Weights of a small sound classifier: muon at rate 0.007.
Rows from block 8 of a small sound classifier, named by matrix and row number. Each number is 128 + 24 x the weight over its row's rms, rounded and kept within 0 to 255. All counts start at 0. After the name is the row's rms in percent of the matrix's.
Before each channel's rows are labels from the 100 clips, of 14976, where the channel reaches its highest value: "strongest on" is what is common among them; "loudest" is the band of the loudest frequency at the time of the peak. Only what is clearly more common there than usual is listed. The data: read English sentences (LibriTTS-R).
# c30: last pointwise conv (model.blocks.8.c3.0.weight, 256x256x1), inputs 0-63

strongest on: voice: female
loudest: 250 to 500 Hz
c30.18 116 [129 104 121 130 198 128 118 130 121 137 128 117 116 196 124 132 129 129 129 127 131 133 116 126 124 138 101 135 128 176 131 128 129 135 130 239 116 132 147 139 105 164 123 155 203 167 132 128 114 116 127 132 110 129 130 144 130 135 189  68 134 129 131 130]

strongest on: voice: female
loudest: 500 to 1000 Hz; 250 to 500 Hz
c30.13 205 [129 139 127 128 133 128 137 128 139 142 129 127 124 172 124 129 132 133 128 126 128 130 117 128 132 109 149 131 128 142 134 137 132 125 132 156 133 131  71 160  83 115  82 115 134  75 132 132 137 149 130 134 125 133 133 165 133 130 157 158 130 125 132 133]

strongest on: voice: female
loudest: 4000 to 8000 Hz
c30.53 115 [116  29 125 114 153 119 126 121  79 124 109 204 159 113 124 111 108 125 117 128 111 114 118 125 131 133 162  94 123 120 102 169 114 123 109 112  98 113 149  76 177  99 126 137  70 148 108 112 141  97 119 107  94 116 109 134 109 138 115 186 108 168 108 107]

strongest on: voice: female
loudest: 250 to 500 Hz; 500 to 1000 Hz
c30.52 051 [135 145 141 137 149 136 144 136  90 190 151 197 115 135 174 136 137 153 133 133 138 144 136 146 138 141 110 135 136 227 127 147 133 144 134 112 102 132 135 110  81 141  73 153 139 112 136 133  99 138 132 137 148 130 135 136 135 152 151 147 137 130 136 135]

strongest on: voice: male
loudest: 250 to 500 Hz
c30.224 053 [124  58  86 123 122 125 109 126 169 168 117 159 111 107 147 122 120 118 126 122 123 119 134 128 103 158  91 122 128  88 150  94 128 115 127 114 108 125 126 128 228 144 128 101 157  93 125 127 139 135 128 123 166 130 124  73 127 112 188  71 120 129 126 126]

strongest on: voice: female
loudest: 250 to 500 Hz; 500 to 1000 Hz
c30.65 065 [128  99 136 131 118 127 131 129  35 113 130 136 152 146 125 129 131 127 131 126 131 135 137 130 124 138  27 131 116 120 126 133 130 125 129 120 119 141  62 109 143 134  53 125 184 127 130 133  99 122 128 130  84 128 129 128 130 135 106 104 131 129 130 129]

strongest on: voice: male
loudest: 500 to 1000 Hz
c30.94 059 [133  89 138 135 130 130 125 130  74 117 141 141 115 141 102 142 155 150 132 127 136 145 165 146 120 132  23 143 118  92 129 134 121 137 122 131 143 127  79  85 175 164  91 124 182 126 125 125 105 124 123 125 107 112 121 147 121 135  98  55 126 147 124 121]

strongest on: voice: male
loudest: 500 to 1000 Hz
c30.113 074 [137  64 137 141 162 135 132 133 164 181 150 135 179  98 153 149 154 149 137 128 140 152 140 132 109 111  93 153 136  51 125 148 133 134 134 142 164 134  81 113 156 154 159 141 115 124 134 134 129 127 131 141 113 135 133 142 133 185  77 150 136 136 133 133]

strongest on: voice: male
loudest: 500 to 1000 Hz
c30.204 091 [128 150 123 128 109 128 104 128 188 127 126 138 255 113 153 127 138 134 128 131 128 126 140 125 141 146  59 132 127 136 114 112 129 115 129 128 122 129  97 151 106 150 104 220 130 118 129 130 161  94 128 128 122 129 128 199 129 137  69  94 131 134 130 128]

strongest on: voice: male
loudest: 500 to 1000 Hz
c30.226 065 [129 178 129 130 141 129 108 129 132 176 133 116 145 156 138 131 120 150 130 130 131 114 106 133 184  50  90 117 130  95 127 138 130 137 130 163 103 131 190 208 199 201 175 142 137 105 131 131 193 116 127 126 124 136 132 134 130 115 130  81 131 129 131 131]

strongest on: voice: male
loudest: 4000 to 8000 Hz
c30.126 096 [139 225 170 142 107 139  94 139 151  18 160 166 117 140 122 143 154 135 139 131 141 136 132 140 112 122 124 148 135 107 160 120 132 130 135 175 182 131  65 138 143 202 119 147 112  98 140 134 100 122 129 148 117 136 133 159 134 168 139 165 137 144 137 134]

strongest on: voice: male
loudest: 500 to 1000 Hz
c30.56 066 [147 183 158 149  93 146 135 143  97 154 157  82 147 130 181 157 192 174 149 133 152 173 157 147 132 128 126 176 141 128 157 137 136 141 138 131  83 140 147 118 128 126 128 126 155 150 139 137 187 145 133 142 127 132 137 130 138 156 149 155 140 125 140 138]

strongest on: voice: female
loudest: 250 to 500 Hz
c30.66 081 [128 108 122 128 151 126 125 127  75 123 129  90 120 101 127 130 128 136 127 128 129 131 176 127 123 138 159 133 126 115 134 142 127 129 127 155 125 130 181 126 219 165 235 147  68 173 131 128  98 132 128 132 179 128 127 111 127 140 145  83 131 127 130 127]

strongest on: voice: female
loudest: 250 to 500 Hz
c30.246 090 [126 255 133 126 152 126  74 128  31 192 128 119 134 124 127 124 130 126 128 129 125 128 117 130 159 136 104 127 128 135 121 133 129 151 129 140 140 128 163 127 102 154 200 117  50 142 128 130 133 128 129 124  97 130 130 122 129 127 114 183 126 116 128 130]

strongest on: voice: male
loudest: 500 to 1000 Hz
c30.111 109 [119  87 122 119 125 122 133 123  53 163 124  95 230 130 111 129 131 110 121 128 116 131 129 125 140 135 177 116 126 201 120 105 133 129 133 129 123 131 178 101 119 183 124 152 147 132 126 132 103 139 131 125 133 132 132 140 133 148 109 189 130 207 127 132]

strongest on: voice: male
loudest: 250 to 500 Hz; 500 to 1000 Hz
c30.241 058 [126 159 128 126 141 126 120 123  96 126 128 153 144 109  78 125 136 128 127 133 126 119 145 129 177  79  86 134 127 114 124 142 127 147 126 140 122 128 146  87 194 138 135 122 255 140 125 127 143 124 127 128 191 132 127 114 127 124 171 132 127 132 125 125]

strongest on: voice: female
loudest: 250 to 500 Hz
c30.76 120 [128 128 123 128 151 128 129 128  96 121 128 111 124 101 135 129 127 127 127 129 128 130 179 130 133 143 174 128 127 132 133 124 127 131 127 158 126 130 217 134 249 157 245 149 110 176 130 128 122 130 127 131 195 128 128 101 127 140 135  63 130 127 129 127]

strongest on: voice: female
loudest: 250 to 500 Hz
c30.80 062 [129 113 135 130 144 126 126 127  95 147 133 147 172 159 106 123 120 119 127 128 127 131 145 127 125 136  28 120 130 108  83 147 123 114 120 130 134 134  80 132 166 118  82 134 174 110 122 126 103 128 122 120  91 107 120 137 121 109  90  87 121 113 122 120]

strongest on: voice: female
loudest: 250 to 500 Hz
c30.87 117 [127 140 127 127 132 127 123 127 127 158 125 133 172 157 125 125 126 128 127 127 127 122 145 131 129 156  90 126 126 124 125 123 126 130 125 142 127 131 133 131 182 160 194 155 211 137 125 127 114 133 126 128 123 132 126 131 125 122 135 102 123 128 125 125]

strongest on: voice: female
loudest: 250 to 500 Hz; 500 to 1000 Hz
c30.81 139 [126 114 122 124 137 125 119 127 112 127 123 147 144 151 133 122 120 124 124 126 124 125 153 123 127 132  48 123 130 128 116 123 114 117 115 136 107 122  98  95 255 156 120 136 255 153 115 116  99 109 120 113 118 117 112 118 115 115 110  42 114 116 114 113]

strongest on: voice: female
loudest: 250 to 500 Hz
c30.34 056 [126 160 124 122 184 129 136 128  56 165 126 178  89 126 185 125 119 116 127 131 126 133 111 132 131 117 169 112 128 245 113 120 130 110 130 117 129 130 160  37 158 122 128 124  53 127 129 131 137 131 129 128 155 128 129 102 130 153 172 163 126 119 130 130]

strongest on: voice: female
loudest: 4000 to 8000 Hz
c30.159 091 [129 255 132 129 118 128  81 129  41 150 133 162 177 115 141 129 124 127 131 128 129 131 114 129 116 116 132 134 129 133 130 137 128 115 129 131 154 132 126  80 106 105 113 134 211 152 130 129 100 144 125 127 126 128 128 230 130 134  76 228 130 103 130 129]

strongest on: voice: female
loudest: 250 to 500 Hz
c30.71 089 [127 110 122 127 153 126 126 127  84 119 130  95 130  99 134 130 128 138 127 128 129 131 178 127 124 134 167 133 125 127 133 136 127 132 127 161 126 131 187 120 188 158 232 147  35 174 131 128 104 127 128 132 172 128 127 106 128 142 147  88 131 128 130 128]

strongest on: voice: female
loudest: 4000 to 8000 Hz
c30.255 113 [133 165 144 133 111 135 111 131 122  71 124  43 162 141 175 123 132 111 137 128 132 123 135 137 125 150 140  94 135  86 129 122 126 131 126 147 123 126 146 101  10 129 127 141  96 159 126 127  97 128 126 120 125 124 125 255 125 106 171 167 125 134 126 126]

strongest on: voice: female
loudest: 250 to 500 Hz
c30.69 075 [128 102 120 127 161 126 124 127  63 123 129  91 134 109 126 130 127 141 127 128 130 131 175 127 120 135 154 135 126 122 133 137 128 130 128 160 126 131 180 114 197 166 222 147  67 174 132 129 101 131 129 133 169 129 128 117 128 142 145  95 132 129 130 128]

strongest on: voice: female
loudest: 4000 to 8000 Hz
c30.182 050 [123 162 115 123  88 126 167 127 166  80 123 166 138 169 130 116 114 103 122 128 121 121 106 134 126 208 183 116 128  28 128  99 125 115 124 175 126 125 255 149 159 125  89 132 157 123 123 125 216 165 124 119 100 124 125 106 123 129 134 113 117 122 123 125]

strongest on: voice: female
loudest: 4000 to 8000 Hz
c30.107 093 [123 161  78 121 134 123 101 123 125 156  96 124  95  92 230 122 101 123 124 128 120 118 123 116 120 116 128 133 123  75 131 127 134 140 137 132  88 135  78 200 154  86  62 124 205 138 135 134  92 147 132 132 127 135 133 123 135 153  93 175 138 152 137 136]

strongest on: voice: female
loudest: 250 to 500 Hz
c30.84 075 [129 102 122 129 154 127 126 128  48 119 129  98 125 103 124 131 132 138 129 128 130 132 174 130 119 132 142 135 127 128 133 137 128 133 129 161 129 132 177 115 184 158 223 142  54 171 133 129 111 132 129 133 157 128 128 121 128 142 144  91 132 134 131 129]

strongest on: voice: male
loudest: 500 to 1000 Hz
c30.88 072 [135 113 141 138 134 133 129 133  27 100 140 111 161 142 110 140 153 163 136 128 139 139 146 138 119 139  57 158 131  94 140 132 121 115 122 134 136 125  87 102 164 197  82 132 179 142 125 123  96 127 122 122  92 122 121 144 120 123 129  72 123 131 124 121]

strongest on: voice: female
loudest: 250 to 500 Hz
c30.95 097 [130  86 130 128 136 128 133 128 160 111 128  88 152 137 137 128 129 127 129 126 128 131 153 127 137 128  40 128 137 129 129 132 131 139 130 130 132 145 102 135 204  97 102 161 127 162 134 131 138 133 129 135 123 136 131 110 130 138 125 181 132 134 132 131]

strongest on: voice: female
loudest: 250 to 500 Hz
c30.9 044 [132 162 120 130 136 128 125 130  98 134 128  75 125  53 118 135 134 150 132 126 133 132  91 124 110 142  62 149 128  99 129 135 128 133 130 121 116 137 119 108 138 176 126 157 234 182 131 125  91  96 130 131  82 125 128 107 128 131 114  77 132 137 130 129]

strongest on: voice: male
loudest: 500 to 1000 Hz
c30.200 069 [122  91 118 119 110 118 125 123 106 131 118  87 170 140  93 119 126 117 121 128 119 120 120 103  70 141 156 125 125  37 113 104 118 104 118 128 135 123 153  99 176 170 106 157 141  93 121 122 123  58 123 119 103 126 120 110 119 127 117 174 121 138 120 119]

strongest on: voice: female
loudest: 4000 to 8000 Hz
c30.103 101 [134 188 137 134 130 133 132 131  71 175 146 140 174 135 123 141 152 144 134 128 135 145 130 131 125 134 164 146 132  57 144 126 132 137 134 130 164 134 118 187 102 207 150 196 102 152 136 132 126 139 131 139 129 135 132 128 132 153  57 159 138 162 135 134]