{"input": "mfcc", "arch": "ecapa_tdnn", "hidden_act": "relu", "kernel_size": 5, "label_smoothing": 0.1, "ema_decay": 0.995}
Rows from block 7 of a small sound classifier, named by matrix and row number. Each number is 128 + 32 x the weight over its row's rms, rounded and kept within 0 to 255. All counts start at 0.
After each channel's rows are labels from the 100 clips, of 14976, where the channel reaches its highest value: "top examples" is what is common among them. Only what is clearly more common there than usual is listed. The data: read English sentences (LibriTTS-R).
# c30: last pointwise conv (model.blocks.7.c3.0.weight, 256x256x1), inputs 0-127

c30.85 [148 167 135  19 153 193 143 141 118  91 130 133 129 125 142 148 162  40 200 155 135 175 113 126 158 165 147 109  77  75 176 154 130 236 134 168 139 134 144 132 139 136 135 142 185   5 146 148  77 118 117  75 163 231 167 133 126 105 152 131 137 116 144 128 130 134 126 138 114 127  88 127  56 131 127 132 134 126 122 142 146 139 139 130  95 131 134  96 128 138 130 156 104 114 143 101 126 123 158 127 121 126 128 143 133 156 129 148  88 128 128 116 135 112 111 131 183 137 101 125  26 106 143 167 135 147 134 153]
top examples: voice: female

c30.173 [ 79 100  37 104 167 177 210 102 179  89 124 126 136 118 140 111 104  88 138  94 131 152 146 122 119 152 135 117  95 164 151 175 125  95 127 109 129 125 134 137 100 118 126 128 241 231 100 128 131 100 121 144 180 123 146 124 119 179 123 121 127 105 131 152  69 141 125 128 173 125  98 118 156 143 131 131 132 146 134 103 156 117 167 129  44 147 144 145 140 131 124 113 119 211 131  82 144 143 116 137 143 141 143 150 124 135 123 200 151 130 130  93 120 147 137 122 133 149 154 150  71 130 124 142 111 138 132 142]
top examples: voice: female

c30.17 [ 34 177 108 120 160 149 120  92 204 129 106 126 117 121 126 104 121 153 217  70 108  64 122  83 141 159 117 123  74 158 149 151 125   0 121 167 130 108 119 159 124 124 128 124 167 166 117 180 101 134  85   0  18 138 207 124  88 132 120 125 126 155 129 146 134 132 121 135 157 129 204 124 162 128 129 134 123 128 122 128 113 137 173 127 154 114 120 169 127 128 155 163 132 195 144 122 124 123 113 133 152 126 121 123 136 113 128 190 131 133 120 117 128 140 143 132 112  98 126 168 167  65 119 143 183 110 139 148]
top examples: voice: female

c30.147 [112 109 112   0 136  17 106 108 145 195 159 137 134 145 131 137 103 138 163 125 129 166 216 101 141 102 135 107  85  48 141 106 128 112 129 123 128  83 123  59 136 122 134 135  84 131 205  75 188 127 180  42  63  90 108 127 157 137 147 127 127  46 126  57 129 131 126 138 132 121 147 140 186 134 136 138 146 126 143 161 105 180  90 116 197 122 115 161 135 127 143 147 131  74 132 134 128 122 161 125 116 130 125 122 110  82 132 144  69 133 151  70 133 111 111 138 192 142 138 137 158 117 114 129 121 125 122 118]
top examples: voice: male

c30.214 [ 63 174 145 152 136 164 119 129 140 143 140 134 134 147 126 128 135 119 145 117 138 167  87 112 126 117 120 113   0  70 139  63 125  63 129 117 122 173 135  67 131 129 131 129   6 156 124 109 125 113 255 174 130 117 148 130 139  95 122 127 124 122 127  67 126 128 129 134  94 128 179 121 116 134 110 127 116 114 158 136 145 138 255 129 124 127 128 131 120 124 127 133 122 198 127  80 128 128 195 112 127 128 127 132 135 145 130 138 156 129 133 139 126 124 155 127 150 124 128 124 251 247 122 125  90 131 117 141]
top examples: voice: female

c30.117 [232 112 147 155 145 193 140 137 139 117 130 120 147 115 117 165 115 207 151 155 140 188 100  93 165 125 147 129 244  87  68 156 126 129 123 152 121 127 119  90 125 126 127 123 192 255 117 116 204 101 181 255 168 127 147 124 168 163 123 124 112 136 123 255 128 129 126 128 128 128 157 133 167 125 123 125 120 125 121 125 117 135 147 128 231 125 128 119 128 124 129 195 128 178 131 138 120 119 138 125 111 120 124 103 128 138 128 180 135 127 129 126 123 130 126 124 170 124 128 132 163 134 127 115 118 118 123 121]
top examples: voice: female

c30.96 [197  73 155 110 150 119 137 120 141 142 101 121 149 103 137 140  77 195 167 126 130 143 109  69 143 123 151 127 174  95  59 177 132  92 131 154 127  91 131 104 130 127 128 129 112 183 131  55 184  94 140 255 142 125  76 131 175 219 132 130 121 141 127 106 128 138 128 125 126 128  38 116 180 137 118 135 137 121  59  82 108 152 112 129 118 130 132 122 125 130 129 125 123 117  74 162 129 128  44 135 132 129 129 111 124  69 125 134 242 128 127 119 133 124 127 130 134 131 134  94 158 105 130 113 108 121 130 123]
top examples: voice: male

c30.20 [159 119 136 195 105 140 127 111 150 138 121 128 132 130 135 138 141  97 116 144 125 152 119 121 156 125 141 137 204 108 163 176 123 130 128 114 132 121 124 255 125 128 125 125 255 113 125 148 108 124 105 218 110 156 196 127 144 117 125 125 129 138 141 126 130 123 124 127 131 128 255 113  84 124 123 128 119 124 104 135 185 123 191 130 157  90 134 164 121 125 124 207 124 238 125 130 118 118 169 116 162 121 123 115 126 146 122 208 132 122 124 110 120 127 137 113 123 123  71 129 158 132 126 128 145 103 113 121]
top examples: voice: female

c30.246 [207  89  93  96 184 255 121  98 150  80 169 131 127 113 135  91 149  95 123 116 133 129  98 164 106 155 118 126  85 215 160 149 129 111 150 123 130 132 151 113 133 112 138 140 255 117 133  76 107 104 132  81 120 111 178 124  97 161 131 125 179  92 164 102 139 133 135 127 163 131 134 150  29 140 129 130 132 145 130 156 105 204 178 127 142 154 123  64 140 144 129 105 130  40 139 154 135 132  81 146 119 131 132 114 132 146 131  88 126 128 128 158 113 123 123 121 159 116 128 135  61 170 123 134 118 123 131 131]
top examples: voice: female

c30.40 [136  68  95 106 110 142 152 123 108 128 106 131 140 166 149 137 119 111 120 100 116 125 181 114 119 109 136 144 193 115 119 127 131 161 130 142 129 150 129 145 120 129 134 131 172  91 133  99 141 125 148 158 195 129  47 130 109 154 109 126 157  94 126 212 128 132 123 127 126 137  65  96  97 126 134 127 122 123 143 132  82 114 165 128  88 131 113 111 125 128 118 175 125  66 105 150 131 131 143 106 127 130 129 193 120 166 126 159  44 125  75 125 136 151 204 138  91 125 114  93  82 154 115 122 118 126 123 125]
top examples: voice: male

c30.29 [156 126 142 198  92 150 122 116 157 139 137 132 131 143 130 151 142 147 108 146 136 165 129 101 169 133 145 145 149 149 187 184 123 119 128 106 133 152 126 255 126 127 124 126 255 190 124 136 148 125 132 214 113 160 174 127 161 112 127 126 127 144 142  86 130 123 124 127 130 128 245 116  78 122 125 126 119 123 100 136 181 126 141 130 156  91 131 151 123 125 125 191 124 185 122 137 120 119 147 118 153 122 124 121 125 154 121 203 126 121 122 105 119 129 140 112 124 124  71 137 177 110 128 125 143 105 118 122]
top examples: voice: female

c30.212 [133  90 133  50 142 118 121 121 135 146 155 133 134  84 118 126 146 140 140 118 129 165 149 122 109 121 121 118 100 101 149 100 128 172 129 126 129 139 137  99 129 127 129 127  48 162 129 144  69 104 145 107 205 107 111 130 125 138 130 129 129 141 129 106 128 130 131 129 126 129 201 123 160 141 128 132 128 127 197 151 169 132 169 129 179 127 116 141 129 130 129 139 129 157 137 145 128 128 227 128 118 128 128 134 135 139 130   0 225 130 146 255 132 129 239 130 196 127 133 128 128 175 127 132 126 132 131 134]
top examples: voice: female

c30.79 [ 90 161 100  91 161 181 109 146 186 133 107 138 142 120 155 104 133  19 170 131 136 152  60  56 208 184 147 134  39 132 179 221  33  89 121 161 140 127 143 107 138 132 146 140 124  74 152  50 110 112  48  72 133 150 155 128 122 120 121 130 127  74 158 174 129 127 129 135 126 126 136 121  66 128 131 135 140 132 126 133 166 142 146 135  96 135 134 102 123 134 126 221 105 104 145 121 121 118 198 126 110 121 124 145 122 141 127 110 133 128 122 119 150 104 116 138 166 125 106 128 119 153 138 140 129 149 103 149]
top examples: voice: female

c30.91 [150 149 118  68 149 155 110 145 155 120 109 137 138 114 153 114 133  11 175 171 153 173  42 109 202 156 146 123  47  94 158 193 133  71 125 163 133 123 146  93 135 128 151 137 155  18 151  63  71 110  45  96 126 138 143 133 122 107 137 130 145 133 146 181 131 125 129 120 116 128 116 119 101 129 129 134 138 131 127 126 169 117 138 150 102 132 137 103 125 141 127 242 103 108 147 108 121 119 216 133 112 123 128 143 123 148 125 134  98 128 121  94 142  94 108 135 170 145  94 113 165 135 143 128 110 151 150 157]
top examples: voice: female