Weights of a small sound classifier.
Training: muon at rate 0.007, batches of 64, held-out accuracy 99%.
Rows from block 7 of a small sound classifier, named by matrix and row number. Each number is 128 + 32 x the weight over its row's rms, rounded and kept within 0 to 255. All counts start at 0. Numbers have three digits each.
After each channel's rows are labels from the 100 clips, of 14976, where the channel reaches its highest value: "responds to" is what is common among them; "loudest band" is the band of the loudest frequency at the time of the peak. Only what is clearly more common there than usual is listed. The data: read English sentences (LibriTTS-R).
# c30: last pointwise conv (model.blocks.7.c3.0.weight, 256x256x1), inputs 0-127

c30.41:255190126017177180103121140113112118141088119085134101164121113131077143144156089146147139132180128119128126128138123214140124132131072124127172104152105112152162107128149123138128111131128100137131125123120131131111201128136134132143149141158127051130108126104144123135129102126188131181131127196103116129130165108143106125127101077157114124210119071102092105084165142084125131127130
responds to: voice: female
loudest band: 250 to 500 Hz

c30.143:012118139192142132108136130118146157135184129144149166151143141182145168162170151168255172131131129136127128133156113118126128127128140152120107181137187113180135242127248139123128120164126173126123123131131124131106221127123132135117128162105153135108136126135115126127134100128108132117129126069125133129127126135142122171138121131134133123120133085136120118169183131129134128127125
responds to: voice: male
loudest band: 4000 to 8000 Hz

c30.61:090110117060090181117137094146165137138158146126113162103089119096154106132107137158189136120101122100126189123186127097100128123122164155129129209128193176190112104128141137159110160096123156128126119143136128110095115130133129128139142128075073153132144133112122122126125164129051141144134131161137137129128129135138135132019130111102144140200138052125163136183101125121147118115111
responds to: voice: male
loudest band: 4000 to 8000 Hz

c30.88:199095085079211032155087042138132134124110132133195145028047096227097236138133105120255151139096136122130139125056132229130130121134203040133107173129193184150145236130080183129129131101136029129128128129135129157137108120128121127127088128102131114128157142130185128129128128124093134128134140161139143145127107128131126111117128127121140122122124129120088130146137148134125123140117
responds to: voice: male
loudest band: 4000 to 8000 Hz

c30.241:255118174218135166052137141109134126109132131127126160092105119139091136138140132118000137125136124161116172125129121107128115130116147182135124204131135157085119112122166123118123125117124214128151134135159129111163094133125127125135130131084195187130143137132098133131128099130109175128126127144123142127125129128120125105127124123116136141124136108097132124127140128127127129122118
responds to: voice: male
loudest band: 500 to 1000 Hz

c30.170:147137049100148062181126146057137133139136143169154099154163165185120140184127149129191126161143123144129085130151125224122125129130225172129109194134189255093107162128171153129126132137135104113124123124135127131117126122130119123131118157176136124126062132128094123129124163117213138120133129205121131132138120119120124246129126126091127138119134150145131133155064115127127143127131
responds to: voice: female
loudest band: 250 to 500 Hz

c30.164:135117034081151058198125156047131131138127144157147108161155160180141158163142146124164137168146124146130085130147124208125126128130255196131109178128182246112109151128156154131126132132133113117129124126145127106118134130130122126137121160191145133125056140132100129130124164118229141108138134177126133136143130122120126231130127126102119142124128157150135139138066116131129145130138
responds to: voice: female
loudest band: 250 to 500 Hz

c30.136:156121133150129147125154153100168127142149129176156149161168150202144160166141132124097073150107128136130117130157132182128133128126126147078160126130195251127138167129205130129129126130132084136125119124112123220146217122128133134120122136157194072112163122143129132125131148126188141140125124255127122128130114140120124255075131148079128130094133185141131152179110110127145125124128
responds to: voice: female
loudest band: 250 to 500 Hz

c30.133:163129136140029095134163145106176150144140127174135196077078141195185085161119159153162124171074135171133129131148099090129134127129014204119165177138207198173115172132233166137130119178130103140136130129135128115151143140126135138125111161098172080110232130119139137127142141135126118128146149149147138145137144137152129167094136167096170131123151084131154135183148130140134120124100
responds to: voice: male
loudest band: 4000 to 8000 Hz

c30.58:051096091016117157140107120121074125131140134141103137098092104088135095089103119131255109107105130164127123127131129100121127133132219106131107127142116240149142034128089142113126144105126249126136124125125131090114111127135133123125129140111062155129137132116132123129120138126103114145126126110111123125124166124140125112063128090129130131201132135123124105102120114120125123124119
responds to: voice: male
loudest band: 4000 to 8000 Hz

c30.213:152149118065147150141132137133090138126141141128148128155129136202082152152143140127159111163148125131125143126153128084122126129126000179130121185090166167113097255127201148129124123123126163128131102128127130098104082132118128117127150169146142255131116130131136125129128125130113168123129128126128195128128132133130128162107130136027132134121129150122128125210148127125135128125133
responds to: voice: male
loudest band: 4000 to 8000 Hz

c30.67:171177084071104157145162100142103142153118159117160151147133138226059109122206123146129115189152112119126172129124143107133132138141165092138057110149067010209154183133164182142130133151141111125130123133121127111125042115124137133126106129094122153125124128125099122135127150106098134125125127231122120124126153122133124096096126120092152101104139180114091100092168133159117144137146
responds to: voice: male
loudest band: 500 to 1000 Hz

c30.128:173128154156123156117153146108168128142147129182151164150160151202144154164137143122072080150095129139130123130164122164129134127125122174075154122132208247119136168129222133131130126135131093136127121127111125215149197124127134136119124144144190064110175122146138131125132141126189144137126125207126128129130117138103121254075130151070132128091133170137130145186108112129138123124125
responds to: voice: female
loudest band: 250 to 500 Hz

c30.80:255114091130066053156143034146131141134110142126175240052159156151099067145132194137166153143115133120131146139138135197129133127135232004131101172138112071154154206132106134135130132124157040129128129127132129115126071143130131131127091133193127129125175134133134128130128152123109123123131138044130135138138168128131127112119128126120114120118111151121102128106149142140124125134139
responds to: voice: male
loudest band: 250 to 500 Hz

c30.36:255153162179130118139130132107059133115154138132133147135130132145115145144107112120097098127097124132125117125135126209122129130112124216151162154149134225096124172126069117145121127139127217133125113122131129134106108120140132120134135120149114145138119128131102123126126150127081130126128128145117148129130133120151123173054117101103128143126124070131146143156093153127121131129125
responds to: voice: female
loudest band: 250 to 500 Hz

c30.148:158102131153125134125156152106167126142146129177158147159169150202135165167143133124088083151110128133130117130156137188129133128125129145078134133133193236114141171129213128129129126124133088132123118124110120238143234122128132133120123143161193080105178121147128131124128149125183145141124123244126123127129110146095123255079130148084127131094132189140125153175116110127149124123126
responds to: voice: female
loudest band: 250 to 500 Hz

c30.99:108149061118130180145119126096129131148130147168072222138119123167109046142111161132136083060149130127130170127112131110130130130131037155132097202109143226212145075130113174110129122124126092127131128128127128067121120128129129131127130135113135147129141126128109130128129154132161120096127128096134136129130100129019128149176128130118125130120126115125138144185053131139138126127125
responds to: voice: male
loudest band: 250 to 500 Hz

c30.160:139145030090135045195133144049135134138130148171145109138157166189130140172126165127189117159131126146131090131156125203122126132132228180135110195128183255116101155130164163131128133131135106126128124126143128101119124129132120126137124168179143138126061138130101126129123184118222144114135133197125137133140132121124125239139126126096126142122132156146137134157072114131133139128133
responds to: voice: female
loudest band: 250 to 500 Hz

c30.92:179134074093113088146178111101119136146136143160179112159186166235068165204174150136154092161142112093128146129140128162129131133129167086129051163120118183125119179128166130138127134120135177122123124126121128150119080122123122127126113131163134152131071128126084123131126192113126151102121123226126117124131132125123127208101128126089138113102136130136101116158106129133128149133143
responds to: voice: female
loudest band: 250 to 500 Hz

c30.62:000076132099117131138118125119140129135143133141115148095107113128157122103124117128255117117123127140127143127137128106124127128127224167138081142157137255174114139128129130108127137101128255127124133124125137083114093124133128120121129130124058132127136127121127120129116135128075112133128129086103143129126166121153121119060128087126129135163131141118098094120122111129121125129134
responds to: voice: male
loudest band: 4000 to 8000 Hz

c30.69:083159123177129097171181109126116145144148184178147000150155150225145155198193167132110112185176130142132165131168131154126131127133128011138103214096155199089160104131112148143128132131136070132138129134132128080117089130134123138134092128144128175121115131131060132134129182118024140137127131123128133130131160124143124135101127124110143119098140125129100124119180133178124132138147
responds to: voice: female
loudest band: 250 to 500 Hz; 500 to 1000 Hz

c30.83:147182081066153191127127150136108135140113144107146038180166141147068085161148141131040119142197142099137163137125138055131136108133221020136065064102061028176139187130114138136128140104104178133126126112119129109121088124126132136130126118133139123123080128147105128127127230110101142090124121133130117123129140125137125104121128124128127108120131135139104121088152136143125148154159
responds to: voice: female
loudest band: 250 to 500 Hz

c30.113:240193123198124123185130132106105144159127157173119222125124142210130095147137182125243099101144123079111157120125119000129123127109141255123110208114169255145080181115145185143126114157122149128133129131103128034115097120126123131126127105102104124128221134113121128129128176127169116132137140144139146135139112090135117187101129129096127126133128128124123107161196084150104129126125
responds to: voice: male
loudest band: 4000 to 8000 Hz

c30.95:147190107048128105158159095190112139143109153127157114146133146240076103168186150133097090186164166146130186131125140150132136114130143107150099110133124083242205149134153200145130132113142122128131129135133127075127029125123133134125114153150108150111133130137113128137128179111117137099127128141127128130130150121148126111089127124106151104109142189123087127068150138206123147139151
responds to: voice: male
loudest band: 500 to 1000 Hz

c30.204:160131143255087122122134122059166134129159119155119110100121138141160104123099110131018053101061127130129117127195128109128132129129007105129142188126255162119125148129182124128129126118130081126125128125120128192136235121091119101112153139170135255127142126124126126126125128128209139132127127230127127127128124118127125212201124131123129131168128143131129120242233126124126127119117
responds to: voice: female
loudest band: 250 to 500 Hz

c30.124:180101137069167088146077099115062111135115163151070255058086117185117108150120133113255112015182129134125095127034128168127124126132088172129117166106139253150123123127024121130128122156134206126130129129122128141135203108139116129130112125104107134123221152135105129124127130128124138104137133115135119145133144123142127121119128128121151128127134197125144125172142126103131112125116
responds to: voice: male
loudest band: 4000 to 8000 Hz